From a checkpoint of a small autoregressive pixel model: activation gelu, batches of 64.
Rows from block 2 of a small autoregressive pixel model, named by matrix and row number. Rows with one number belong to one neuron. Each number is 200 + 40 x the weight over its row's rms, rounded and kept within 0 to 999. All counts start at 0.
After each neuron's rows are labels from the 100 images, of 14976, where the neuron reaches its highest value: "top examples" is what is common among them. Only what is clearly more common there than usual is listed. The data: photos of arthropod specimens (BIOSCAN-5M). In brackets: how many of the 100.
# fc1: MLP up (model.blocks.2.mlp.fc1.weight, 1280x320), inputs 0-106
# fc2: MLP down (model.blocks.2.mlp.fc2.weight, 320x1280, transposed), outputs 0-106

fc1.77,198,201,165,184,162,231,178,180,241,155,268,227,93,183,167,182,207,302,185,103,215,254,281,232,227,159,199,288,191,260,259,201,193,211,151,254,222,150,172,131,210,248,166,242,165,191,230,172,146,194,175,261,179,108,222,143,222,255,195,141,206,224,216,250,254,237,225,179,205,222,204,165,220,236,249,174,221,160,207,160,153,240,131,265,168,173,242,219,281,213,159,247,212,190,155,286,261,284,240,198,165,233,171,198,206,189,155
fc2.77,164,255,213,223,203,169,193,238,141,266,172,203,105,221,266,165,191,169,183,242,160,208,238,245,195,262,195,176,170,268,176,212,134,191,173,251,286,148,247,245,255,198,197,135,208,196,123,171,229,140,268,127,217,177,251,236,233,147,202,203,218,195,147,222,173,282,222,202,221,201,269,141,217,171,230,248,184,223,150,227,246,178,229,148,229,231,172,172,128,186,215,199,185,168,254,244,172,102,249,229,139,262,191,211,226,199,206
top examples: order Coleoptera (60)

fc1.109,266,211,209,156,231,203,128,210,241,208,147,216,116,226,288,173,235,196,202,172,209,250,215,223,214,220,151,273,167,122,184,177,129,225,256,190,219,154,257,229,203,112,196,187,172,176,222,198,211,234,214,208,193,214,255,136,133,158,165,201,170,215,145,98,87,176,199,155,219,226,159,227,173,219,238,196,138,158,196,227,259,190,202,275,235,146,152,203,283,157,208,272,117,222,216,236,240,183,196,235,186,214,187,188,274,226,199
fc2.109,162,192,241,223,236,247,101,265,178,161,197,233,157,178,129,223,209,237,235,241,228,162,155,207,150,238,128,178,216,258,222,197,237,184,216,208,134,187,167,226,147,262,250,172,220,188,178,204,203,185,255,221,171,200,177,222,249,200,155,244,219,194,248,197,191,146,199,188,220,282,210,242,202,185,202,196,145,231,200,139,202,104,168,199,205,161,169,231,219,182,140,245,233,184,144,200,198,250,162,209,289,211,216,171,270,209,180
top examples: order Coleoptera (37)

fc1.681,189,215,242,235,164,147,238,226,180,261,121,260,149,172,188,144,118,191,197,218,123,218,169,165,197,146,301,227,192,170,271,244,176,134,176,225,217,239,188,169,156,179,208,228,193,193,201,190,222,125,204,147,200,224,148,260,188,214,181,279,202,198,310,191,162,218,154,241,138,267,178,196,140,295,80,136,194,233,250,209,245,222,184,191,183,238,196,186,184,100,224,186,188,205,222,210,218,203,174,183,236,204,249,188,215,214,277
fc2.681,209,229,104,159,244,202,216,145,133,196,201,212,239,218,192,223,318,157,141,224,225,254,211,143,186,209,186,164,223,182,210,160,201,299,177,178,242,115,227,235,261,226,148,204,200,280,165,127,244,186,240,139,223,177,206,186,182,188,220,151,223,185,208,236,177,217,139,113,213,160,177,164,192,192,194,271,194,178,227,164,188,226,209,148,158,231,203,128,233,229,120,138,230,203,163,213,209,181,258,150,211,176,230,212,271,226,188
top examples: order Coleoptera (40)

fc1.111,163,193,238,218,151,204,186,143,140,233,160,209,207,172,187,155,247,300,243,220,200,215,92,164,160,217,284,229,214,181,235,260,273,190,161,169,196,227,244,190,246,305,298,237,194,218,195,135,185,211,175,189,184,230,263,202,214,221,192,225,193,256,244,209,262,174,174,187,210,203,163,176,182,83,196,208,228,248,129,242,164,161,160,166,196,184,152,188,190,198,207,144,217,251,187,163,240,283,169,212,198,213,220,257,185,252,217
fc2.111,211,287,214,184,230,213,208,247,185,160,159,278,227,212,212,231,232,182,215,212,250,208,223,270,195,167,218,170,85,266,229,163,188,123,179,148,165,206,203,201,161,214,139,172,233,181,139,226,227,254,262,205,257,141,101,184,221,182,244,163,125,146,175,151,202,196,212,187,200,254,138,165,207,183,200,139,237,137,222,191,247,248,202,229,237,233,223,186,241,173,191,203,172,198,145,180,242,243,155,166,198,228,225,183,190,171,224
top examples: order Hymenoptera (42)

fc1.345,228,249,219,183,169,236,93,204,148,275,236,175,205,148,124,222,256,150,214,187,183,245,156,181,197,190,217,189,269,254,236,238,182,127,192,177,220,226,196,240,145,132,210,195,211,246,232,202,202,190,220,178,154,207,236,170,128,194,234,208,193,234,174,238,253,168,209,219,136,191,248,154,179,180,194,186,229,257,258,233,158,211,115,126,275,123,221,182,224,160,173,205,257,161,224,223,142,178,226,252,131,229,208,218,167,167,177
fc2.345,204,197,226,240,244,210,177,182,154,253,204,218,172,238,203,160,171,195,147,200,214,208,214,299,223,194,244,208,203,150,135,183,245,244,119,230,155,194,225,246,175,241,146,332,197,188,219,165,146,277,231,228,146,173,258,231,251,179,212,270,269,199,202,201,182,199,172,219,255,193,183,117,201,187,242,206,229,195,199,135,188,239,234,131,220,226,164,208,93,226,260,182,206,279,194,214,307,165,165,166,153,170,146,191,211,168,193
top examples: order Coleoptera (42)

fc1.148,265,144,291,241,191,197,209,196,220,184,204,185,202,162,205,169,189,271,172,308,166,239,136,194,161,164,218,152,255,165,175,273,134,223,178,183,162,240,192,113,163,239,277,228,216,147,168,285,133,184,171,264,104,176,179,212,147,302,281,226,244,186,233,193,228,177,179,173,136,131,196,227,157,203,220,218,167,260,172,257,204,156,277,234,225,217,254,227,233,154,227,217,221,149,143,206,181,206,191,246,246,204,176,131,212,206,169
fc2.148,160,218,209,166,178,163,205,144,176,226,153,181,181,184,174,148,219,263,224,226,145,241,213,171,224,226,268,189,232,210,252,167,260,172,167,175,205,223,241,260,191,157,121,201,212,189,257,154,260,201,254,207,300,232,251,220,252,185,221,254,233,149,232,209,234,208,155,193,354,183,205,225,217,136,195,244,230,200,150,279,253,239,210,155,128,238,242,226,190,183,186,163,153,289,221,197,196,259,204,296,147,190,218,243,223,169,243
top examples: order Hymenoptera (44)

fc1.223,209,215,204,228,214,252,221,221,162,176,140,220,186,170,153,219,205,191,222,196,129,195,201,149,170,209,254,308,234,240,190,175,218,221,187,170,178,248,192,240,257,189,118,209,248,199,245,212,294,261,184,136,179,287,215,216,223,245,150,205,179,162,256,123,226,177,206,150,253,175,180,154,206,271,149,237,164,167,223,276,197,160,242,154,227,241,169,270,162,263,195,218,187,164,239,194,174,239,230,176,169,200,198,179,203,272,170
fc2.223,212,188,210,241,222,217,236,173,184,226,240,169,139,206,208,231,188,177,222,181,268,234,263,284,164,179,156,202,127,196,173,233,169,242,232,217,244,244,194,210,141,207,192,234,197,209,225,170,171,198,216,172,219,146,214,200,220,217,308,214,210,289,148,194,165,168,208,163,160,204,235,222,196,273,175,223,265,159,228,238,167,211,182,206,188,232,177,138,181,225,181,151,250,211,224,228,222,208,179,215,198,226,241,212,208,214,172
top examples: order Coleoptera (42)

fc1.460,181,201,256,267,209,248,120,206,261,231,236,212,217,225,188,269,194,202,203,183,163,164,202,158,191,241,224,226,237,217,207,159,175,219,208,129,167,236,221,177,193,298,205,177,184,171,215,217,264,192,203,97,180,208,186,257,173,164,178,190,187,216,166,106,252,154,234,207,139,269,256,266,199,235,222,197,160,153,220,274,251,185,162,237,186,133,170,233,258,219,228,209,251,213,251,196,174,278,145,183,129,167,191,192,264,212,242
fc2.460,184,267,236,182,190,205,193,234,171,122,161,244,186,239,232,227,289,177,260,253,204,160,264,237,208,229,145,205,228,179,242,138,230,174,194,277,260,162,228,169,203,210,152,233,193,182,236,222,203,171,172,284,266,217,154,183,179,178,195,231,173,216,181,224,195,251,207,221,263,202,150,152,207,242,128,205,250,290,266,222,171,174,238,155,192,202,170,163,197,202,215,258,147,177,154,196,194,200,207,243,256,210,190,259,150,248,180
top examples: order Coleoptera (39)

fc1.44,171,261,170,251,208,198,172,164,182,195,181,163,179,231,243,247,235,215,180,173,261,226,201,158,211,178,165,165,234,180,215,141,262,242,196,216,158,179,219,144,164,221,165,128,252,255,134,219,208,294,136,190,127,212,115,180,161,195,285,161,141,228,224,208,235,214,197,282,216,225,191,164,122,168,202,250,259,214,263,311,167,184,200,257,214,186,269,155,171,226,206,190,244,229,214,174,165,213,177,215,164,246,238,225,223,234,157
fc2.44,272,235,193,201,237,197,209,244,239,139,195,161,132,217,147,103,249,180,164,268,194,190,234,291,290,142,242,181,207,219,141,261,231,259,221,154,237,235,189,202,242,216,189,181,213,229,250,171,212,140,184,197,275,216,243,213,136,233,229,235,289,225,170,210,204,137,247,183,173,215,236,244,222,230,193,291,180,224,220,217,193,226,199,179,187,250,121,174,235,194,228,179,218,158,213,222,223,117,225,215,173,164,162,236,160,217,232
top examples: order Coleoptera (56)

fc1.330,155,218,199,225,207,157,158,212,200,210,193,235,260,225,151,232,217,217,164,234,197,182,234,210,251,216,219,159,210,220,182,181,172,139,181,210,176,226,233,219,260,183,173,192,164,172,190,222,226,210,136,183,247,215,249,178,237,193,243,176,138,211,243,254,117,207,137,166,166,136,247,243,183,228,193,163,211,215,128,227,205,175,258,187,155,235,248,195,176,219,289,216,204,209,169,214,158,210,141,161,223,165,126,216,139,236,248
fc2.330,217,150,211,286,229,197,86,161,156,257,180,235,210,223,210,260,202,219,253,214,219,193,254,201,167,234,130,204,260,164,191,181,201,185,198,198,191,279,142,171,233,204,220,198,216,315,132,251,188,199,258,171,219,310,145,175,214,150,183,224,208,165,204,136,227,176,180,198,180,225,235,155,252,131,164,197,181,184,134,173,203,204,195,163,208,131,169,209,158,156,85,217,237,190,192,188,205,219,227,276,232,253,246,210,243,138,165
top examples: order Hymenoptera (53)

fc1.339,183,194,198,179,167,188,153,198,227,160,187,217,193,193,222,186,223,249,281,211,235,196,231,151,269,232,218,273,194,200,169,179,154,170,197,238,184,222,299,155,142,243,184,245,199,204,200,301,237,172,154,215,205,171,235,215,219,164,218,217,172,186,214,239,191,136,240,238,219,187,180,197,195,190,242,201,153,159,184,118,176,240,368,284,280,227,138,171,287,166,196,221,228,117,223,221,245,224,195,220,225,197,188,160,208,164,170
fc2.339,229,186,188,151,163,246,310,283,165,214,160,233,238,222,198,164,231,132,187,222,188,192,231,255,160,246,201,195,194,286,156,224,143,224,221,172,256,132,193,245,191,157,201,216,179,158,183,221,149,256,173,218,217,211,167,231,132,131,178,223,220,179,243,224,186,180,221,163,166,182,135,195,155,185,232,177,219,327,205,200,217,157,208,155,214,214,224,123,173,109,197,178,203,163,97,242,165,176,263,233,144,193,158,201,218,192,220
top examples: order Hymenoptera (41)

fc1.697,217,214,190,143,194,203,188,304,160,226,241,181,216,280,147,166,231,122,156,215,109,155,188,151,197,183,225,144,231,153,238,200,239,244,152,122,226,222,158,179,140,169,197,173,259,133,188,188,255,247,115,208,198,204,193,157,235,191,197,264,155,148,260,249,196,252,270,185,242,267,213,214,227,220,148,148,220,253,195,235,232,245,263,146,169,263,204,207,196,228,181,218,171,167,176,299,204,223,284,205,235,186,239,228,126,209,200
fc2.697,138,190,138,222,182,184,232,201,232,249,198,228,235,246,135,186,201,300,221,142,216,224,215,203,321,251,177,235,217,196,213,182,114,275,229,174,173,182,251,210,231,169,273,201,212,240,239,164,193,168,180,234,256,168,125,234,171,250,192,218,147,187,245,262,151,239,182,186,178,172,136,172,191,186,198,208,155,248,201,149,163,232,141,203,164,156,243,285,151,217,192,184,239,184,195,210,205,224,173,168,186,175,250,243,192,203,205
top examples: order Hymenoptera (41)

fc1.652,198,184,165,153,204,222,215,215,190,213,192,161,208,205,192,163,141,168,182,146,191,260,193,180,209,218,176,243,142,200,268,225,163,164,182,222,223,213,216,176,135,177,197,136,164,142,143,223,196,151,227,184,115,172,255,167,122,207,175,215,196,272,209,157,220,211,216,206,222,180,193,241,205,258,198,258,171,240,254,213,246,179,230,248,206,124,148,253,168,194,173,192,213,189,166,231,160,172,186,95,163,261,183,170,218,209,263
fc2.652,236,209,205,219,179,169,173,190,160,148,243,215,120,172,171,224,238,205,162,236,183,216,132,273,197,194,218,180,229,178,154,161,234,203,208,245,196,199,225,238,209,229,229,253,165,228,158,158,218,228,300,191,220,260,171,248,268,155,242,265,220,243,175,219,158,206,178,157,214,209,183,255,171,180,128,203,242,190,177,231,237,234,189,209,202,150,220,238,187,273,204,259,171,179,207,209,198,225,213,233,147,193,187,204,296,219,135
top examples: order Coleoptera (41)

fc1.742,283,251,244,180,201,176,204,257,198,169,137,183,176,190,267,255,83,172,189,238,214,103,174,182,241,228,140,161,202,192,195,202,202,171,173,142,222,164,260,177,109,159,228,165,205,210,203,73,189,233,55,183,145,189,165,115,150,254,250,197,227,190,137,218,225,181,171,228,209,138,228,168,199,190,223,92,221,212,230,294,251,275,170,284,105,179,277,233,244,232,176,151,247,198,190,159,93,244,213,179,211,185,123,175,245,209,150
fc2.742,115,188,242,238,229,192,128,251,135,216,190,177,245,191,197,248,267,258,188,194,198,219,231,197,189,200,248,226,293,215,128,164,223,285,281,190,195,246,209,118,274,204,178,241,156,193,171,151,193,165,246,197,243,268,220,262,189,206,199,217,232,201,160,179,168,178,220,227,187,186,192,204,194,181,174,197,274,227,199,185,200,230,212,193,211,194,151,236,235,195,128,159,226,168,276,256,167,229,182,168,166,188,215,203,146,190,227
top examples: order Coleoptera (49)

fc1.286,190,178,190,237,221,126,205,231,225,193,158,221,192,178,266,232,158,193,225,195,168,182,194,171,157,233,183,233,226,168,239,227,204,285,152,183,208,214,141,145,186,255,269,214,214,264,141,156,219,171,141,185,156,208,177,181,197,222,260,216,200,190,231,212,162,234,210,85,220,185,218,164,181,207,207,153,208,217,226,305,209,282,181,179,169,167,192,118,166,145,216,207,178,206,232,170,198,224,183,194,182,172,236,245,225,166,228
fc2.286,219,187,194,208,129,269,206,128,239,140,207,244,156,217,151,172,237,138,158,182,220,193,199,250,286,143,190,145,177,169,139,210,235,164,218,242,207,230,174,145,225,246,172,196,204,143,211,192,209,174,185,188,178,183,146,219,278,181,201,153,222,172,166,154,196,230,218,263,139,262,217,270,157,241,193,163,210,208,236,246,214,136,235,141,159,199,168,181,183,258,136,168,174,107,140,247,163,202,241,149,246,132,154,189,201,247,227
top examples: order Coleoptera (38)

fc1.561,158,204,197,209,181,247,119,92,175,257,147,219,263,178,169,160,199,248,243,175,202,226,291,232,180,197,187,165,210,222,156,125,199,196,270,204,107,178,218,227,258,204,189,257,216,222,204,190,273,202,236,169,226,158,229,250,135,195,282,158,233,164,236,125,198,195,189,195,223,178,246,224,213,190,251,220,210,241,215,138,230,204,222,167,235,249,299,209,182,227,168,201,150,137,213,195,225,247,151,189,247,173,157,210,229,200,226
fc2.561,181,196,208,242,198,202,258,264,141,223,160,204,174,190,297,193,199,156,183,157,188,250,203,213,179,171,173,246,211,245,252,232,222,213,236,143,292,221,205,93,239,223,251,172,188,172,240,215,149,205,241,173,220,132,126,221,210,202,184,230,216,221,195,188,193,121,207,208,200,198,195,165,246,231,239,202,135,288,175,205,281,227,194,230,167,167,194,228,186,169,233,202,226,225,205,229,182,139,208,207,200,197,236,169,172,170,227
top examples: order Hymenoptera (48)

fc1.399,178,217,272,205,230,259,233,214,248,261,248,197,280,290,214,154,183,236,233,280,127,180,206,201,144,197,223,191,191,194,174,188,234,218,244,201,260,237,229,126,203,253,142,243,252,203,155,145,256,257,267,231,139,251,212,193,181,266,198,214,178,224,173,137,178,228,245,195,219,201,234,284,148,170,193,147,210,147,216,205,210,174,247,259,202,145,177,242,191,165,271,279,221,185,136,219,240,169,197,140,171,216,248,197,200,209,255
fc2.399,277,238,170,157,235,166,245,78,198,220,220,193,159,136,183,213,154,219,197,285,170,187,160,144,260,252,114,210,167,303,234,135,222,252,146,206,222,217,192,177,307,210,143,157,252,196,250,187,192,150,175,182,235,245,229,138,193,152,210,202,227,201,181,218,262,203,191,221,236,220,224,125,184,215,251,214,165,200,181,181,198,204,249,185,241,220,240,207,201,170,198,205,253,209,212,185,149,263,252,208,139,268,158,245,243,141,192
top examples: order Coleoptera (36)

fc1.548,239,224,217,131,178,181,143,195,236,206,231,215,304,202,170,220,253,218,246,259,158,195,197,109,252,218,226,231,197,232,176,182,215,210,152,214,192,158,173,188,166,243,176,207,211,228,244,193,215,199,235,221,145,134,301,212,182,176,259,173,209,232,238,220,264,202,259,150,271,182,225,131,159,230,181,217,228,148,210,184,185,300,195,277,176,191,178,222,285,273,167,263,257,219,167,104,213,233,169,227,272,199,197,237,217,317,211
fc2.548,202,198,225,194,245,248,276,297,169,231,123,213,191,216,232,215,189,204,175,155,229,148,158,185,167,161,209,211,189,218,188,216,187,153,248,213,180,189,232,138,269,197,152,180,265,224,197,243,184,258,124,210,218,247,125,229,167,132,226,193,180,85,177,230,172,264,167,180,197,216,133,262,209,182,238,243,125,154,133,189,113,232,191,126,209,236,204,141,85,173,221,209,227,235,143,345,181,179,168,182,100,157,183,170,222,152,193
top examples: order Hymenoptera (52)

fc1.144,177,249,235,127,277,161,195,117,270,239,182,170,238,200,151,107,165,179,219,169,235,269,270,178,186,182,200,181,258,257,162,216,290,148,231,151,149,253,232,210,150,115,189,204,190,184,207,211,156,204,204,232,196,213,241,172,246,197,343,143,205,182,195,214,201,262,210,175,164,129,200,160,214,167,203,246,213,252,239,220,144,162,178,185,151,175,149,216,158,218,150,203,165,190,252,245,203,162,154,188,186,238,248,202,183,287,203
fc2.144,197,136,265,249,109,194,205,216,174,283,173,182,191,198,203,281,227,242,150,260,153,223,207,315,204,258,159,211,189,205,228,159,183,204,220,274,286,171,125,194,181,277,196,132,222,247,179,237,269,179,251,141,136,166,185,202,136,208,129,213,207,208,172,194,179,195,253,207,230,188,169,125,177,257,203,95,154,192,211,169,211,164,229,183,164,219,191,151,158,216,215,206,255,145,203,127,188,203,170,188,185,185,179,190,205,140,206
top examples: order Hymenoptera (51)

fc1.155,206,204,206,210,134,207,198,187,201,181,123,283,258,212,217,81,157,180,195,181,75,238,153,169,263,228,250,141,243,231,242,202,268,154,208,111,142,213,183,212,230,232,223,226,203,175,153,188,184,219,218,206,213,183,277,213,192,240,209,143,160,151,213,156,187,116,212,182,148,268,194,208,195,198,235,115,216,133,187,195,147,187,156,134,231,176,168,232,271,177,176,196,193,129,200,228,208,216,168,265,202,213,252,215,213,255,205
fc2.155,148,194,137,204,232,226,212,180,156,193,162,217,242,144,209,199,170,203,171,98,195,191,192,219,201,184,217,171,127,204,181,191,144,221,137,230,224,228,195,182,180,146,156,151,187,231,168,204,213,231,190,240,196,190,158,157,223,191,139,206,206,231,241,150,253,189,226,253,190,177,271,192,207,178,190,156,176,195,210,226,242,162,228,203,202,271,274,160,182,160,193,191,230,257,268,176,260,204,206,125,237,216,199,131,166,143,155
top examples: order Coleoptera (36)

fc1.765,176,222,260,176,198,194,268,154,236,237,77,134,242,204,247,196,176,208,214,231,203,239,159,179,233,158,173,134,169,244,217,202,118,143,238,236,144,154,227,221,231,124,169,166,266,244,108,202,181,206,148,178,152,214,206,134,192,177,176,145,175,224,235,213,183,144,128,234,188,164,134,119,156,185,212,174,238,194,183,152,210,154,224,199,193,231,208,228,174,206,288,246,249,206,227,218,194,145,163,200,242,136,162,301,245,240,195
fc2.765,201,203,186,302,320,188,177,138,207,229,233,199,179,203,102,186,185,199,134,304,226,140,187,224,216,244,185,293,197,137,132,143,205,236,203,204,216,195,139,167,247,232,290,218,230,165,144,171,252,256,180,198,181,282,176,220,168,159,214,199,350,181,187,192,245,160,236,143,173,246,236,276,270,177,198,203,199,213,184,195,124,247,174,170,235,224,172,260,220,175,198,198,229,208,196,154,154,234,271,224,153,182,179,191,173,152,249
top examples: order Coleoptera (74)

fc1.175,223,180,167,213,184,243,196,155,99,207,261,214,222,227,149,93,239,204,192,186,215,174,139,208,172,254,166,117,204,150,268,190,175,226,263,226,194,167,180,209,239,262,166,207,248,138,150,242,240,177,198,170,194,177,203,152,222,285,187,162,179,174,191,244,104,216,316,208,213,162,171,186,198,127,217,214,242,165,258,275,156,213,197,263,193,195,147,257,200,220,153,201,159,261,154,287,179,221,241,196,252,169,223,195,211,216,150
fc2.175,215,188,201,174,200,243,222,250,209,155,186,216,197,174,258,209,153,265,218,206,267,254,135,167,203,203,245,277,207,191,246,200,100,176,208,136,224,223,207,179,193,212,212,170,180,243,244,213,208,160,202,181,247,225,186,193,156,213,140,281,219,224,239,184,146,180,220,180,204,196,137,138,172,124,251,145,243,313,215,172,223,194,271,162,195,180,135,201,193,192,216,202,224,155,239,213,255,180,243,132,154,229,203,215,60,210,236
top examples: order Coleoptera (38)

fc1.133,119,132,253,222,181,185,179,190,207,180,196,257,185,123,187,126,191,188,185,232,209,213,115,209,110,151,202,222,289,250,214,212,191,200,176,142,117,182,233,190,238,147,198,283,193,196,195,169,198,173,100,187,160,190,194,205,97,190,194,141,147,230,223,205,271,155,171,225,249,144,254,137,119,207,243,178,175,211,196,171,199,256,239,170,229,265,192,110,184,216,178,172,157,258,190,194,205,249,162,252,211,211,185,181,152,236,255
fc2.133,249,199,185,252,263,247,222,140,184,228,251,240,227,216,222,262,203,198,186,192,185,183,197,185,167,208,216,168,139,209,183,180,241,169,188,176,245,205,193,142,167,250,249,186,150,236,163,141,194,213,205,179,304,272,140,185,262,193,267,147,139,168,224,188,178,267,252,195,214,210,219,246,189,247,200,140,164,253,171,214,188,233,151,176,140,142,203,158,236,224,222,171,244,225,130,199,203,96,226,238,179,181,236,173,186,158,199
top examples: order Hymenoptera (46)

fc1.669,179,212,170,183,105,260,223,218,173,201,202,165,227,309,182,237,245,185,254,206,154,148,188,128,254,289,217,274,207,215,212,224,233,269,197,209,228,226,191,180,206,185,174,190,242,223,215,205,202,227,220,255,198,226,196,135,251,185,178,160,216,196,249,208,185,205,223,234,133,195,230,169,201,205,248,167,194,134,195,238,197,254,198,192,163,238,160,192,168,169,112,159,231,239,177,209,252,241,216,199,159,235,159,177,222,224,184
fc2.669,149,185,197,202,215,204,204,175,207,299,201,281,249,245,201,116,157,225,157,187,226,187,266,191,205,145,208,151,134,150,207,143,153,254,237,154,170,179,245,222,198,187,209,184,187,156,223,240,259,194,197,217,261,184,181,242,205,170,180,281,104,232,158,124,218,182,227,194,248,196,180,226,243,161,218,175,177,170,174,191,182,211,212,237,231,248,180,152,255,221,213,238,242,210,116,111,185,159,170,170,201,170,283,213,210,240,182
top examples: order Coleoptera (41)

fc1.668,166,120,179,203,192,153,211,200,117,178,189,165,250,178,169,184,163,221,161,214,184,214,211,237,247,238,241,184,220,190,236,214,222,156,296,240,211,149,263,233,253,144,192,179,184,294,239,182,205,159,219,261,268,212,171,99,133,217,223,161,228,257,188,242,153,201,194,266,212,183,194,193,152,254,153,236,199,136,191,186,141,196,230,166,152,223,269,269,197,245,269,234,157,187,230,112,232,254,170,200,147,203,197,274,185,203,225
fc2.668,257,190,220,186,250,147,215,183,236,193,160,217,155,222,215,215,236,207,162,193,214,205,217,203,175,186,194,181,234,279,190,233,86,198,236,127,256,245,219,167,178,234,173,232,276,143,167,201,206,151,173,211,172,232,169,200,215,120,137,196,149,216,233,205,254,237,167,226,151,165,210,226,210,150,215,194,188,287,193,206,182,224,214,207,242,78,192,143,136,172,210,180,206,219,157,180,157,170,272,145,233,185,192,153,180,136,234
top examples: order Hymenoptera (41)

fc1.93,215,215,164,140,260,184,256,208,179,201,156,242,217,182,249,189,137,189,209,150,198,252,189,178,169,169,235,189,163,185,206,222,133,238,167,253,177,117,216,176,150,161,233,197,225,161,243,215,226,180,111,187,189,163,166,210,227,261,186,189,139,182,214,197,196,221,179,307,238,176,153,131,183,204,239,191,204,204,134,269,209,249,158,235,130,159,308,237,209,251,252,195,240,147,270,171,220,172,208,201,264,238,130,176,156,225,212
fc2.93,276,201,265,282,188,168,179,169,212,210,176,192,211,224,165,213,168,196,142,180,197,167,286,224,148,178,199,226,222,231,137,142,157,237,237,140,256,200,184,251,250,149,208,272,91,250,206,149,197,282,226,155,241,248,191,171,217,125,146,214,260,207,134,209,228,117,170,188,155,186,261,288,252,201,182,232,174,226,190,220,157,253,180,192,218,198,205,217,227,261,160,232,194,182,184,148,220,207,213,224,205,160,198,151,218,200,188
top examples: order Coleoptera (38)

fc1.682,193,210,226,302,181,154,196,156,203,205,198,231,179,214,170,202,178,204,246,213,134,192,289,229,320,208,173,222,165,184,181,279,199,224,173,268,154,267,288,165,224,214,127,212,193,234,172,227,187,217,92,165,244,234,198,210,178,213,216,185,220,162,205,230,206,191,221,177,246,237,185,118,191,231,164,151,218,282,218,208,173,268,211,228,191,237,307,225,202,169,217,221,207,210,188,193,200,281,282,218,174,244,231,203,175,223,248
fc2.682,140,181,127,168,275,229,275,175,168,210,236,226,217,196,189,249,182,125,148,127,193,193,192,164,138,248,199,133,178,235,189,176,155,217,120,186,173,211,183,153,222,222,188,232,178,226,243,122,174,243,237,178,187,229,194,205,205,231,222,180,216,210,218,187,246,238,182,182,222,154,275,209,196,231,235,285,266,180,173,197,212,225,173,200,180,189,211,133,202,255,168,251,244,161,199,192,159,211,141,170,228,202,206,157,188,160,213
top examples: order Coleoptera (44)

fc1.710,254,161,174,185,152,152,218,199,213,175,237,188,139,266,255,227,259,174,219,203,159,162,206,235,186,146,250,244,250,221,219,218,267,212,257,132,202,217,291,168,184,205,213,171,199,171,226,298,214,172,212,104,201,196,212,243,181,95,217,230,222,171,194,220,202,213,236,159,264,248,175,206,205,212,253,224,152,171,231,215,244,220,268,219,214,213,116,289,299,204,190,189,197,149,190,315,190,126,255,154,214,241,189,294,194,201,155
fc2.710,187,188,205,141,189,236,145,212,209,199,173,153,231,187,187,151,251,209,191,184,200,231,148,319,191,246,232,193,227,241,236,288,253,224,240,217,200,227,229,199,198,228,238,166,217,227,167,221,238,179,252,168,263,263,157,187,298,146,162,221,250,185,172,124,264,163,225,186,165,185,225,194,242,147,264,215,214,225,123,202,210,238,187,159,263,262,122,200,229,175,194,197,170,215,173,216,198,138,185,208,223,153,141,221,138,140,210
top examples: order Hymenoptera (46)

fc1.365,168,267,200,132,134,206,202,174,219,152,128,157,162,230,203,189,106,208,203,229,209,262,172,204,217,268,202,270,249,200,218,189,244,196,138,186,232,154,129,165,181,126,273,162,207,142,169,220,219,177,198,165,239,211,221,212,179,303,221,208,169,138,184,241,218,240,209,227,194,230,191,187,200,218,239,122,247,178,246,294,163,223,177,233,212,247,217,231,210,246,165,135,228,188,138,249,144,228,188,219,177,146,233,211,231,128,175
fc2.365,165,227,253,244,147,186,223,232,248,232,204,210,178,210,162,186,210,206,218,274,147,229,232,222,227,124,224,131,196,159,163,182,170,147,177,223,198,268,247,268,265,250,180,228,263,182,193,135,134,179,215,196,144,203,206,202,225,178,230,247,208,192,226,203,247,151,180,213,144,215,290,242,183,209,228,149,198,183,210,165,226,93,233,220,255,194,150,148,134,166,227,291,194,178,212,242,212,125,276,159,133,201,182,192,198,185,214
top examples: order Coleoptera (36)